From a checkpoint of a small image classifier: 8.6 epochs.
Rows from block 4, named by matrix and row number. Each number is 128 + 32 x the weight over its row's rms, rounded and kept within 0 to 255. All counts start at 0. Numbers have three digits each.
# convs2: project pointwise conv (model.blocks.4.convs.2.weight, 80x480x1x1), inputs 192-287
convs2.0:115066127121145178153144156158118109088147108091118110110171124121171130168119111093140146186173180129091148105126115129060050138083116173115134114108113173122129145105092140154190142117104141171112122094105097114096093113127091168116144075132111100097141164088148080097133171177149162102
convs2.1:089124150173066181150137155124082133101128157081132094099217123089097176041099108211129150138080111116110151130117105093139127147151123161149150098095189118135091178064128146092085161124144103177175138178162057126094209028149090104120056126146097165111163083163136197142097090146147154122
convs2.2:134160113124104160101126078130131153128116075124171123131122139130144146114161087099123136121120068123134036097158151201133165130102122155205154176147126100195135121130168145116126143140152181167129126179163119166102101097134151113159197131204161094137101138137191116165089099096162107165
convs2.3:170128086089181157124173051138087085144125163147143117165031107098107205202125117106134163182133067132167119159187094103171133131109058094152118086090167073139144124105099149187070126082091157158153092114149136109144147112118125161151137123152136117121173169065101096155141124144136071101
convs2.4:125133157161088116157108131094115166112107106163092073087211145036118150145161127069034106108155146116127154083113124185081162120111180084113113102154116162106180140063169140071162048117150191138088144131091120117152195206122092082159098134154183098168072166116138147105146148158185110137
convs2.5:119034161145065171155171167095166110162151146131107138091135147138172113202128095132124073141086058192132155145168120176124112135088104104107137119114087186117151088140077155125126143124132069184089152070115112119092102116134094129176150152103126090151171147089104127084122120131147145060
convs2.6:154127147142118143156129132114193101129127122162105117098094136105128096182126167187102089092124065146214104056155086107185090108154127090178148113112074115130113134117128144188119057121140083139147138157134131118133187114168194099125167129111135074144125118194150107141110089127124140150
convs2.7:134154087148125134117102158147150119157081124128134124135129128221178106150145113164169085114082042188135099152149170141098136134142090077132137130175182048126144186168105129088141170146101153061049099081106132201121091085157130133109130120115128064158165140103150138128080124145120108128
convs2.8:168157161138162175109158104097194148156123132112101151162123103122097142172160109112121148212097147143121133115136102061115116125134129116112177148078134114165083141077152095217173086158077102099135130156136050162136167152152100118112092155126191088126148121106169164133111110150134157133
convs2.9:166155120138141119134123129124131091137157123153078138147138093117131093147134181180162179106107082117107096152170162138047080101086075225127153129167193077097139057141109120137074135126158048100140156184138081155126142151130153121126103118106162127129078120104114147171142131082133152152
convs2.10:147093107110135163126145121160069150096173179149115168144140142115107112163156111135125100093105144125185106135130106144080126128099119158100108139189170126181098127114124162123123201145123120128145151137162105131135101182174121152161109157086133174124162143150151120159134086108107127183
convs2.11:129121172160147154152127148139180160119164114113100132142167110136127153124175115071142067102171142080137137161137148126119135131184135120115131156182154104158090105166079131130150167107120127113114160104115156107135121103197149107097113085089162163108075116129113114096154127166106104137
convs2.12:139117151162125159171092105121100102111113130130141124076213091142134128115099126146179100128106077130153200121088074181169163116081131182121140100117140106118095108157070152105158096091094135087112147058120134073122092115134141074128143154103162098142131103064095174176120097177138095139
convs2.13:152138132139121176127159082134133161106074116126115122096050127131160132146149131186119164183194084148112144129135112168086116135160123068187105189153206135095114132064207181108118154151133132178075122130106062085123132169093115107148160098098075080120118152129145125201153131143128085123
convs2.14:152081111104157149128067104081191107069100119148135155139147124111137164106131132155082158134146062127161099131122165186130051171170166096188174140132141111144125106133106107110141095162125101153138125137166162126108192146174162095122110114124154100113096144043110098051076129175173084110
convs2.15:125131135110184089163130159134193129163123130178169162064150165204163085086168134101142184141086138118120130142083130040205151080135150048128065132145108131164128185163113185155103179123092175127056157141081156099163149130083159132092109186104110173167121124078131159136087109111139051170
convs2.16:127106107138146108155178236116157152133151128117186102151127125171137130093096130114136063122163112196138087110087122153084136133107105098187118152121162193103098091106135089163101092138130111083097115173082138088140105187139164074171129106109147082135146204147139134108104126117118111087
convs2.17:116098097111189053135142159145132172109155141139139132095090092119121151248100118138101114067110128147105060170149149079132128088126158114149134165129146139122137078123082100095125085185096090122102109107101179109154135124119152175114152160125115122122165126098126087150107156081097109077
convs2.18:123097145120054086136150123145110139085107122154106126108063142128119088135085092130140127125075145133145107108096169161129116125153142211117135149127092159118185062128125188124130158130141144120051141112140098145129128163158151187140119147096168099067160158119093116241151107154100133090
convs2.19:123087126098073051124172059123106123080165151152090162112189086144132099052197105094128171096190127110162128101151108176150117124147166105139115150169135195147190140113145177109143159171119131087102139201100176132118094161132140135127122175085119103129136134066128115156098111157166085143
convs2.20:110109149119142103124061104133157165113125120179107149080140122091110122084108156120118170132150064089150167184095117062122168150169140116147123170114136089079098129095129105118137121117157111119099135096122082110129135148102145188101184086074051088140163106116092124083126111137169179128
convs2.21:121133183081157137114151076095127100137205124160099106050115119127145140154140124171112108160133112113137188107150145193116189134064129128115123085164104093107131146117126122175135149153149152168145094095079131097139104161186141107126116139148143144146053136111095141133199116151149108093
convs2.22:109079175146198125109154148110133162106165104141175085087115142116091050111083083197116171140116105112111071124173040163096130107183139118116091144121135116133083179126194088137128072148136126145149151129087103154085150162178140104076160168118167138111119118153085078125128181072133088152
convs2.23:134062106141106163081175155123078117121098099102112119149213070144103131054188144137164168151096030125141074161169091188137132114113107164103163140097180101140147180178057149160149128117120138188108130120135129147099149127155076129066108123088149106115155191140104129134099171114157153108
convs2.24:095200112112122155156158036070124166108136155120086152097177130072108114133142099104139149055195104160108142121130127094146137147125162154158171137089122094162109155170120088132081138107133084136112158073115135116176109126206179053093166155132138114143099059115146168181082093143101113169
convs2.25:143102153126099070117095131120148155144129150108111138153120173185146200133132093127171156139152069171141106170150097175184145137135135140098146123187134137145142111166057137144103141089096120091147139097136149133090110108129192100101077101140135181123128130136150159139155116163154106148
convs2.26:154124077091169175110091124128112142176125111129163116091112122107065157113125103136111201089140192148153177204130168144107152111107101216071102068106189101134151137175200168114098091079148158171123178152147119147122117145124210073105059143168102140115140140134133127106048134122082099091
convs2.27:153151188146063136106113171094145089096119138152114091137171126152157092127157135155145078130143146149117088181156162135055134120146180157106121168089142155154193137147146120147123178083135141123127105181101152130105175100100138162145102187118082126126151163118114145160134093128098104146
convs2.28:098157132130107121161172194171120084173080145044126182118116160132129175144128108090122168126123157207132181143096161095109109126120112120134122111137146115109115156122198162097209110154107114161141142161131082123101183147089128116120103132205110108110144113109141156105106148110143207133
convs2.29:165132146146112119165135097110106067151139161132063163124144129145183134083085071162119135143071132135129124161102101160079140139061097103118146171128131157157135115106121162156119132098073118173126153131118079168081066089160100078128125135146119141116158156156085147158163062147117096154
convs2.30:142113125113129074115125175126120175081123100139134124128062127096137208094129121148163091103195084167176188117116171178109126169130124071080117117129196121137105155159115164148064154104128123107145140132115161120107070142110179123127200155147168134139051081152126154112086135140119084102
convs2.31:122148115168120094113074108129111108106142122105156135071121145153108119124116114142088143183094116077134165094113078104156153113190114118079121167125171145134201083135083124110117135151080090062102124122094117124126170130140088150096144119136106147103098133120110152139122109121120126111
convs2.32:115159159112104095146133075181063156101081133108107108137108088065093165102214187108113140125157093133142092091114079160108125124109130122115136116125140159175067189087156117173071111122128135115174137138158118153102176163162175147150124160115158164121089163194113101126065120072133208109
convs2.33:147127112128158154101056177121150105105115097054221120143112201145101133152115113106121127101110088162115181084083066161115125143161133235093141112161131114084155144127135171133130091183130187082118130159070152159096149107142165143128144091144098127141126085071089134115120156214104155147
convs2.34:132095074154092128132110145133103119114117116181109103151108159112146166082113143146167174111103147123109146137096087035176114137133129127102174087104111128094168166155075126140107133132141067180119157125142124126142118138133170100190165129106143126145132088174114125100140149149132114166
convs2.35:107129115157130094100114142141128086125136099105153176141069070125129090059131125172097154119111088109176091038166157114138159153114117138119099164129066099103109145139080128060131182148143146112180156120128151133120145146094141087111147169098162132111132146120142141088053135096138163127
convs2.36:107115085138110131139101079130152138165069114158149071093153116074139151144104124119113048100085156146183107152144136143079152078173074185102152166154113047091159098117125091149134097120120121118186084173171107092130169141122142151136110110165125097116169098210095140097104153155119162112
convs2.37:142083070145181131119115102137044138087158100132129108106127086129110137180105099130152142133139086204089149108120117151102126143089137116138113132146144122127099133143113138111124132114130126148087148116095124169124203144063137126098116140173135094117170064116141101102165137081142125157
convs2.38:138106108100150045116147146156062118138109108139105150134136157130144107066130127116194124103127158118125112116151201151072102108127189246107120126177107136183096077100104150099136128143150128150118113131147097102128154136150080088132139159172084157142028147075116124170143163098114123089
convs2.39:124147155125118134152153121171131096156066161090088151035115094162099147132110135075107121100142140131095054151161076143072107147078126137078160141122127143135136157143131144168118141132152147158156115139155149078120143133140117091136171115132159166131142073171123119093142117135141119136
convs2.40:141125105123142083121100149152132094151163119118154118184132149176118127045089124179086109128134086118140105184063154100108105101137203126134110114149175098064168127103057132150129125123132176158132154061119129103163126128149120150163169151086174111129128172192137067076097062148125137119
convs2.41:170178095103097093136093122090140116118177120105130133018163151128173102135130108069192149164086162057114133124127132099213138120082210226106138103128119059140082104134049132114118107019131104123158135101162114128117053140070100155130155095143200061116177095129159110147138114082152099224
convs2.42:163165192141064122083122147137102125131093174113126087150104096124159185138143161157102131063080166151085062139165113181140131102095131128108091085122093099098100081131144082112090098086104104144091122081131147184120114125069145137162080181177131074121148146121124104151133174107093147160
convs2.43:143101127100141141125132164118121129209134123164069093141132115081134144129224118124163159105112120104187157062124134107111151148114160025122124150160022097191117092158084151168149130112146149166070134112149118151128129100152121120144132143107112114117068150070179127144129101116139148190
convs2.44:177091162136105058138153147157143076122108086100159051127071135118172163106154083145115168161134086106130076133111153195113098130099154067126132113165159128140147130108122128112154128132113120074158129137123149167096168157151065127157104129132142132127091059117106132126128148099127180156
convs2.45:093097145109090168126149171191115129156077162149136143121068144127134095142101147109078106129140110077195119104145145100146078139127102131153115113155161183158102092108174143073113089058127108152097125165130119094143111107149128134139114134104103143125082122139142121052143161123132115109
convs2.46:143165090108115132164182083081117116078176149144162193116075105091128118150182120111086079171098169151150150092154084133131127117133162169136157117171098130134118107094099068155112115126154123149167136143053057136118161105191062150162106088183098145120085144172160120129113141134123091099
convs2.47:112137121157124144176113071096117149118126143130151126170145166090154109110151126120132169095140173146150099117110178105103165156098080169043163075117142129131101148077117155093076102158168070130090145175151069103121132124139113077179125083136124197129145146176095146039148125080134157147
convs2.48:179103114119126060124171138160074156121093127162185109175034099166171122151033144132113130114139112080193119165099136171159158169128083157149118153118154120062111126110119145176141174071136160157142165150097108122146096104111098136130146130217142128098134140100130070094113137124154147160
convs2.49:162129094174117086126207108121071138101114150144116105188184198088146158084177130158096086142090134132100096107156147138095120123160062105173104135098136113118135150102169206064173120080073084127178134145138145087092171119097091142074128108142142107121095193210095150155082135110093111098
convs2.50:116159138170147135121107078082130125147140141127150171159096145088070102170178161154088147101172125135115125095138076147100096074087114121081130131105134108125121113174164125135124199102152146123078151128118123131114114113147172150181092150107150152131139112195123099097151122134102152138
convs2.51:133092124136132151122141139095111104133120106142177081069104142125138113207071099132165115152162102101191079123151154110153144145073115093100136119156106160150101201107091119202094129171106145133150182168149147165107137097107148122092096143135110114103134112122113123113114097156153128066
convs2.52:114148168157171148150120143172088131094114150157153092080151109139098138128086122122118118125122118111127146067144099142131150140178180126135142104147061157066149125124082091144105090136092109115188123092172118128150097138110126140152147142147128141132127118132195095138105131097117084080
convs2.53:125107190157123132118098176174138098106124139119092118148128065132121165131093124114138078162161080121180190130153180121125146120193091127158172125099123089080133103109154144113183118138144120110116146125136126142125107128106105107173142054115154083113122153104065085176149123116140144111
convs2.54:145109135107189052098128153121141173118116076135152157112169112121123170105119111158117158109145134155186081131144180120083130171143172178129146166100129116095160146191137154087171090134128193088111115181142167111105148147173098061103149120136197093129109136222126152099104133151135146090
convs2.55:132132193112075057167095123139111147084081139094160082198146151145113096068134098125142121072086098154098122107141193094167117100149116144193117129107107078124116154163159082104123156102086091117152120128138161129045127167199065123149137103064131093135140124166144164128107147163148138144
convs2.56:118190178161137073136145105163087164216138143115151141132083145179130180123066100129126110154073103086138068153109121138164119117132100134170118134160113093133117137149089120161122078099133198123132103122139138087168081053071102126132119066128155126106063102132072095107115106142149129100
convs2.57:131120093121144136123120188121082122135165154120108154123144109152140086169076123130118169135057149103110174143166124066124113106175137107146117130130133080133116151146166086162168075155169086115177165131110124151120107134109104152073124074127189198121115094087158119165090094155132049064
convs2.58:078131108130176139132141127116105133127143145090135126125107107073139114137157120148140145123120162135080085096104197136119115133090114106063149064130186102132133122098106072095115070163124071084119180159092097114120105131095159144105144140104089166091176106180102053087108095118136132177
convs2.59:118132076093090162087145140138142069129157138135148160165082100153105106108086128129138122086134127094104172170152134132120121080053087111049129081139094117168119129076111137147186135136119077164160114159133194121197158119105161105046079118131090172094108119149097110104124129089116150085
convs2.60:121112086098092094163092060146091091106108107173153137185153159106080144097161115145130160122112113112199118151116152068106088158222110073072108147125132153111123109134150127105194053080150070122097124145150105104165154127137126114130159129126095131119098145125106171112166132151116144158
convs2.61:144113169108141076074144175149146147102127097115099155114108125076074134120126116104089104101154113172123158116179110093104139140151141169128106195141148143138138158153184079153097168158107126160152110105122141155104136120110161191113185162173168083168143110154147167162100131038129135219
convs2.62:123166206127182188114113080189170095120119134119163163109127095059120137108137134077157165124099140112124127123071091146129079143094135086135132187162111076173112130126110089153105114185156117082113139068184067126128110157130135100125154125126122125135124135101128124155140123113113148122
convs2.63:136187149118077082127085163134084165107136101173130127160143124035114187038092107169133128137137156084156135084125170125103168145125189179099120143126096172155119088152158074154143092062123116149071112119118142114123120112095097142148075163097118144102118099089107107135099164077078130076
convs2.64:136099136112143108146228118156096155150136098130146125169179161089107131167112135165161137116116105126112213133070069107165113132155120173167132124183127087127135177170159098144005146140110160199113095160144180105114106157099118125140158126165104087119108100150140158136101121117112104129
convs2.65:130124153123216108087114112125148141181177129157124129138092171175123115238180177131153103164111099124142151108133099081073151176114124099098155135122140119114140118089116128119077139097158101106087133167156136125188139152081166115142207134156143154118124141199175142157119092125106130102
convs2.66:109129108109076183175105094072066120101164110125148163068154166051074145152158100124130107106183118130105142139102103079115140137164115112151124160095130181139135164110185067157114087098098112117160103106154112130159113130132174156158146141092147101124159140138066172109190168139143063165
convs2.67:149071100127120099161173149133223137153097119098165126102138128075143141140120081107158133175159093175081107115178098164128133091131162082117117149096082153103128076158123098115165160068129092122098103068097122081161162153175070061129221114133126088171108135150089143178099175132200116078
convs2.68:095062149146137099190132080123186202154134080113158171126108128107123132081170158102132123140105111092100151115131101160123100131118125128136107127157084127126127145100144166097152091104117171153195169154123157146141157125117063176092123116114113139127145161132074159115091117072146136134
convs2.69:117085138114135124097153161165066134122159135139099144111107111168151169118220143074091087117135086167105208143092153168126158132049144054095128130101156128083089074119149045101195169054067145118119115096136076100177083112161158085156130126172087147115064112068130163081102114131125150178
convs2.70:150127114158100161112200159127181134185192107150096185104177082089109074139140103121137116058173055094139122131117141092099120112077072103123069150178075071181108117116149124088122185146075143143122142142132141117120130123112185146093141187170149123101133121145177134131117124122120171156
convs2.71:134151189140165115116145112169156134136161141160105142109184128130117064111199076223078152088148105073120042099122133115189106105124115098076116117171075110126135137095123131153132115080160072127137114113107112138084109117142095115143170132092090134130091138045167162156131129115133049125
convs2.72:120164084133118098153110213131124124189118136145156087117197092158111086195137171150175117123121133092095083095125143115131180079106117116136131149126079162146152192214137108171090161135123142062115095156069147147094107118151131127160128134177120113143134123087132109100064082084173076169
convs2.73:095092115140144187168161101117103104123138184131085125089193153134119104183088127145126097138111146087114121147111130167178132112098107143162105142136077177155069078137072117134149158154088119117085159141166097153159076104086131111120103114101170124119177157179154123198137138114131135087
convs2.74:173064180128141116154130105060114146167126108149120079080105125119121122176149203079138120109185094068112151090147155158120132131094146105131131130135153108159094104144067133161140101108124122135171031095110126115138062108091116113133180128128113139116151124173171119186099186088146089124
convs2.75:181137118072163109119207100169145129101146110161141149105139100079131165066085083124155128107147106103152131112069134164109075158103186135130158152116074141102122142143168137091077143145162123146160144154160124173091161137101176133099112083089106125131093160193136182109089141122158131054
convs2.76:087125143114087166095132180158125178140184126116100142116043140108114123097152159108122134098141103148110173148124100092106138204138142076214141156147166158083133170141155118161144104096140089114087141106134093123151187142161141097125102156091123151125125117134121158134105150149122086141
convs2.77:105114152103134101147112133185140119150129164105085118091121170115150139096106103154111132145066099105081117178115129157100127156152146130178130167146109113085090122122143153158150090133104126145181095192126094109171142110137139190166101152125125131128163156142095188064188098094143104101
convs2.78:137154109160117120132094073078169160153129115138128070146121116067145096216163154158157185047078186109140115145115129137108184095149149101169127121087129114163142160117165168114119185104111129177183147132166122117137156150134081121144103155112134144152107139087110163085145133151150130084
convs2.79:146093090130096122128173110091129082195088092096156113144140117106141049051158110119104117117141102145145123153133107130140131138167190172153150136070138099083105120125145122219133118141141095116071173092143165099101128176120094178072149124100156111161191090136178101097165089174152223137