From a checkpoint of a small image classifier: 13000 steps, trained on microscope photos of single blood and bone marrow cells.
Rows from block 2, named by matrix and row number. Each number is 500 + 40 x the weight over its row's rms, rounded and kept within 0 to 999. All counts start at 0. Numbers have three digits each. After the name is the row's rms in percent of the matrix's.
# convs2: project pointwise conv (model.blocks.2.convs.2.weight, 40x240x1x1), inputs 120-239
convs2.0 106:507464528495400528570546517513494469545516502540435447469464524444474479434496546543533512457514547554539495511532488490515491528414492458552527578480536483547497527521539579531434481434504540501507549489438530520468420591541454544474477522533507564497527549496467445497549520520531455440474512472488429576500554480470511452503504473492565471425533529523482497
convs2.1 099:497492446444465480583457488463502465555481463536464443506526520448501514463466515563520489481521469498492529487549528536521552488560481452512513446535555540470538492507408522455469467517500547524487492526531534537490451438466483466503499488403500501452491498613463476524535528503499455451561529497534479509601503541542512545578451366502458513495531488555496452
convs2.2 098:453500441503525488506531510525522462512444529441504419498533447439541573515558475549563548440504436544480529513548476507592533460426456542496440475544482490462515469525502518504507492468479521484515507538481464550485423441552487596475470456431554495529516522507425517562515553426504434438473524442488495431463442512475503415511527533422466466483546429477458479
convs2.3 102:534551497476469541561540508462452507527486454485561495520440437478561500463424508547539531516432481531455475491533473541515476484499443565525451453508443450470482502493445509480511528462553488537523505507476553545459464445514545484538558525415516454444544536547481532543548537414494522513533552534555552510546550448493488558520461463529486520582472472460505440
convs2.4 091:462525506459506507409432543511535503514492490470588484490470545394417544467452555439470470510473555484523547488511520468475553502577466550471461499468469492495556451474591539501516434502505503460544466493428488486520548414505508527446510489526562562457546546414468422480553464497453479508486575458436460495535506483565506463457591465525510551471536456495534481
convs2.5 097:533517470564466463464522505497514507480485518530490415548532522413426523503473563480482475572563429476497533457498457446480471531506497546507457504460470549549459441444549506455498562549465490527517532460510535449497507469532451508547531507517529528546498588540532533522476507521454510533511479530540450553455515500482375470509405579471544501506539470523445556
convs2.6 103:540482484484476470399498521490475525508476532516539564519515591479488495543488486471476502534481538452544477472479471484549416498515452491594454515487388498533463528494522536499478542502518468527456486486495510546476565576513505458591530523507486482434576487522468550479562564511471498531472547590545532526489528525480554473507485503537451521467497490530500468
convs2.7 097:541503497463434483448505517443447485484504423514554534467536467511519433455465478621518538513531500485463432425478490430510463535479514523537476584494456495579502473481571458500423561542496492481505515448539467479561490581423539532503484506463554456436557492503474517471462513566540509531496472500572511495474523545477563561554416472480499493486542514458457540
convs2.8 097:504519428514514501488572479496517481447472567486526512577605507501502503492492516498421479512554505531544398493445562484546388553437535475520510580587463512530578461522521511503464461448450497508493492491552526491503549595487429503500460481507567540499527429498512470475457537483415532493516515489478490462484469455502537451486524490544427465448407496497541563
convs2.9 106:478491479562540487491479546496593541519495515517517546547524533450527482439509478519558472509522476527490571517486526478517507583523430508458486554556584457456498443467518475501454494491463483567523489510535546497524477537510495493458517559498512525501504515567493547482626474468509479449487461519472557517441523455510476550464499508506478488508534451493489516
convs2.10 102:470539491494609549528428558458490507490475497462528531519563564500468498577490490552571480507507525473439473541467508505432560495465530467522457491534542522528503474518532467582529563496481510493463522530484511545515418469433470458501497486555469458547461471439493489520525494484514552454538530490504500510437444507524510545502533453560522517527511477507478456
convs2.11 103:566504543510456542542530458575473497508518502545448495543511470463578499479503565500428470463475494488535497511499514524443500449566490468483510492510563484525526462482587616519581499524458534534497473542487514512364507426521513475449516567493454518557479517505427588500527448451485482571486541505500492504528501540475503481537521405489452466483514503478488505
convs2.12 105:478506506481473471513444581518474446515533504547503509415449502438488483512466497480530557494506509494520514539526485531427573496496561456442527512511501537487476512593470512539470445563535511491487538475468473449567415515428398556558497478424470445468451525439504506501472470506484460487491512456516585484481496452501504471460531473540487436544471501531471562
convs2.13 095:536548551497481434467547518498514432493549479540478448429543465443515495508526533569514453478498530520502523507488531548486514419532495518485506470510473506483494401486458535389461487554515481526533546534463450458448491499490423529540497527545479525565432605485530423518498540514474478449459495544551480494439579532504492447495506495491541398489526478559490454
convs2.14 106:484526501532526461540474553419529552412490461419464486478531525489495523440487482545463551460538466517512526517545501518552462472509477506462486481502519442510456470472450620470492436524491495565465525532468511463467507440465498447505528470493475450497465448486446491555523473523500465496602552473497404516452508531494482445493518473486550519473474530457478478
convs2.15 102:514558563476491511472441477508461533470479520517411437587522459453497549515543474551532490561502467524533486451515504536580532460490504463472464553490516499504523482523456435500522524494512482586479533531494532458467454436496564499501468525468509534437475428539455548466566488475464472471575496498490478470479462510514469505536495515488572522502513488445492469
convs2.16 094:461468470517548474502566512537430513544483502593545518541549521471532557456434452578526547457484506518516469444486522547509422505385487520529498508520465520496477457476511425518503528504476511513504540480538521468427583610495470519567528447518450457508487564528496512497521442493485500519482595492480433524548454507505531500479507547542505510542502486498490494
convs2.17 092:560486518506539540547440494407506480519483501599535483455500506534484430506469562464539472530475472516408540462451526516459512429492437482473463512485496483486579492529488505432513583549473504575485482623482540518504461541459488510448537495543535518524531499474476505439587461522493462533448414447541489558514470497550484578534510495507462508458495461448537568
convs2.18 108:473413504544540535424479461503449548553495491420597589524473589529487621521526492452493483471536514504496518484485468466510498428557445539483553531467512515479449546515451501450487519473539491494472455505509545465510500488476528491540498508491507485457500487540445522547454498509489522506492496475452425560523445467498509501506545468504467504499557472528482492
convs2.19 105:487485478430537479455498541477510526485461530462475480514558441476440470450430489490426525472523585532508499455527544494514516468513501508491497478479530486508462477470545529477528506507485528513438529546537507495526431486452516433574471507553463518505575531473530565489490489502447468542509546476452456523528497470524524405523436558459592516488527461494454554
convs2.20 099:439511529474478504487570571491447487471501422392454497521537442523503440479492457491479513479455503540515517466557517554500436544560502465519495564502507513474531444587431444548536461577443587447489479503536524497503523483487530527512477537518505533503442567449498519494468482514534470559530491489472456511552508515427492468453450437465472486461541547528497591
convs2.21 101:550539483503519593561506488432485593582481505527519508513386472470506449465432473515487514495536508470498456561506518537497481474516547496427493452473472548461473410515543478556517467474572462448479500461475511399535526478498528492550490521509525496457504520459451497511488512448503520556487483456526479443547598530504538511473499529499416453536553529509435550
convs2.22 100:539530483492476512496471515501529438431483493457492582424487534446522480543473507480517531549489553470445526487462499474511525506464451499565509483405507485568443452487411581488410503548505567437531387507496446521495517549492497508514541525496531446546527514509458491490512503457495492505478358428498547511539467467520408483473448528499550580396467526493475454
convs2.23 095:478530504511659469454461469559538509543520528546591511513501459521433567522497529426472514448568494457518509532519499438498583535496543502506496438482517479487516467507550502503468550480545514569505447476462414538478496460449530572593514501465424513476475538511502521516468502469530490452424480519480506463465475405436570534507440452485484458520484464542513512
convs2.24 101:555542544554477551469504497523464477509509458468434520415520466601571494529500480512482546481434495482440508522415511476476605505490556489544548322497495463476510523477460520526459548480527501476487535463466518497512436530461536561608535468452473508474481511463519482515526473484537510550476461476582466447527546494543515544506525485522499467492533555468481507
convs2.25 102:448501445523476499529454482469593549476545501490560550487463507508511512461517480436495540506481508520431485533518490498501485470463520499461567534548511472504525555483503461502540485544457506505481478472496507535536470500475529500499512539501460512440486496538472498487539523531467524518490444536505422500534501485475517574506575445534457469437468444469543485
convs2.26 107:425557552438519491554511532526445482520548529410573535562489488505478498503484505468422523485515499535488511485496497477547553522567475412571496436480531482458494478468418502490557592513522546459557555493494476497550414511541468542510549471512542507502510460461518545501566529493509509465448469486484533465446460520521510450482463502454417527466535528526528545
convs2.27 094:602462517537489535461480524462535460484551514513509496520531450556515509509501417489513512514468531489525510497537520434463440489443492505428494561528582513454435560502487562439535497475459503544443488503465577547540551550495461491486490468422529498467477588541511530422540494510604500495493560448446500493432516516458449590533455483545487452521508501433515479
convs2.28 100:411538510542464570556536344489502429477474502500533560490528498492483537533481426495470489525560486533429454497500453469543460513538506501483522544543472408485548451577596492488540505438483572506495493448482494535509525509489495459595479470482472462535601469509465510493529533540502525495519543470482488484520542494497556565472521456451493524523527533423488502
convs2.29 087:495562522459474525467490496492446488492458519566461506491515520447476530514490505496453530469474500508479517489452470527459479462499563515442478603424552473478532465483514566527479467597514484400513518515473344472536521531414515483466487495534491466467482581490579536469499537479450477579500486487559467513571486526528491504500479540449482528513499568526503491
convs2.30 099:532580470510547439463458475487519520545485506532506504542471487509515506527509530432470453481500385494520471562535452545491584475456486492475485446521500578475566466517499526482470500574520445584548505568476514493459499574487461436488463559522525464458498529550511509469544482521467448533480426503507603554493472460505521379484513433484419463453502462529468430
convs2.31 086:479477555489465529470485532488506481528507487437451595513497457545573509466514480426439520524450490490512487516493433451451485479429501554476530435574511471489530571476504510517508536533479499570491529451529512510513516466510428483467524489456572565575444504516473485473486536550579468485476495587510428466485457470408490582493428563471500500411549494549513478
convs2.32 104:446457503486425551458553549562496543581432499541485505443498498521511514492486572462516419540529446554557460491493531458523485436535565547527457501496530527504471537465466605419469448582475462575495503507476489456591473487493482463541579533509519551483448465520535473553436495563506525563514579463550521457568507445494516571474501449459378423533429505514465496
convs2.33 102:518486536567406490417480492517554548470510457394585470549614567469464499557455495518524478508508547490479533459475491522531491514519433571471520528428478490511458517486535464563560481527468480428483486496501566526486508497492573488568501478542523486486562442470515591451552527491534494449433538492454471507488558435512469459455483474519459525443532486538485476
convs2.34 105:549510557435508432449544512553459520499442497491469484560524516520499514498480455536499512470490449528481553479493498544548504531518525501538503549419489477436482482536547465534502459463516533493562449461457476506489466518521483512551435516502575493465571416521470416570576521547512451502536605460582468531530442488522582476476445504474481479483559522498442514
convs2.35 097:423486524534474494491586539490532477516514471448547505471480508488512450475472540568527501421498472507487536530518520498514448498478556429514459506484529533534521451538480486459526511513500532437451453546459523451569540456489514472519455495468516476518528446517492532498433514505490524534505460441506540440491398455508509503569510461476477486561524505546492496
convs2.36 102:485476491519396537442467497507477451456491551570472531643496572513562520435462489467542505533457476530530531483477512424570424485502504596478528488525523533453535409517499516427448502479545497644471462483518515514544489455453505474447454437486471451498500498502480501508486560539510532486450494534470480444514479477477550530468476472563525578489446474539558522
convs2.37 100:504496543460505504532483514501499554531487465503567512488428405459519490565521539496540548557557528437514447403455486550437508561455511508508448500492558485499540569518528507487494534476494468426513501536524515527474594511493551508450516521425512503501518514478463409530522505498466411462494494482455508543549475484454437439507420498466424460486512493501545494
convs2.38 108:460456513501417502455513567504534492472505556564409505377556493509533547478412456487487475530530520492542505437478557468481486544505476573455500421511493529468517577550467546607516456589534498521468464470498482483517530596480568475499571458524505482487447491477506541538519532508507484448491465488536506467478565467519464579511448497475512509463497526557474454
convs2.39 101:492501489537408429550533525510496454480452455526494546415511544508431469577544534449520495506493509445534487504512514442483534604521449473560572480404569544487490443457433546474439438496527522441537538494491479497524505504519420450511512504506468520535541518502465572465515512506491484466442413495499433546531480574484527477480482512464473482453527541503498574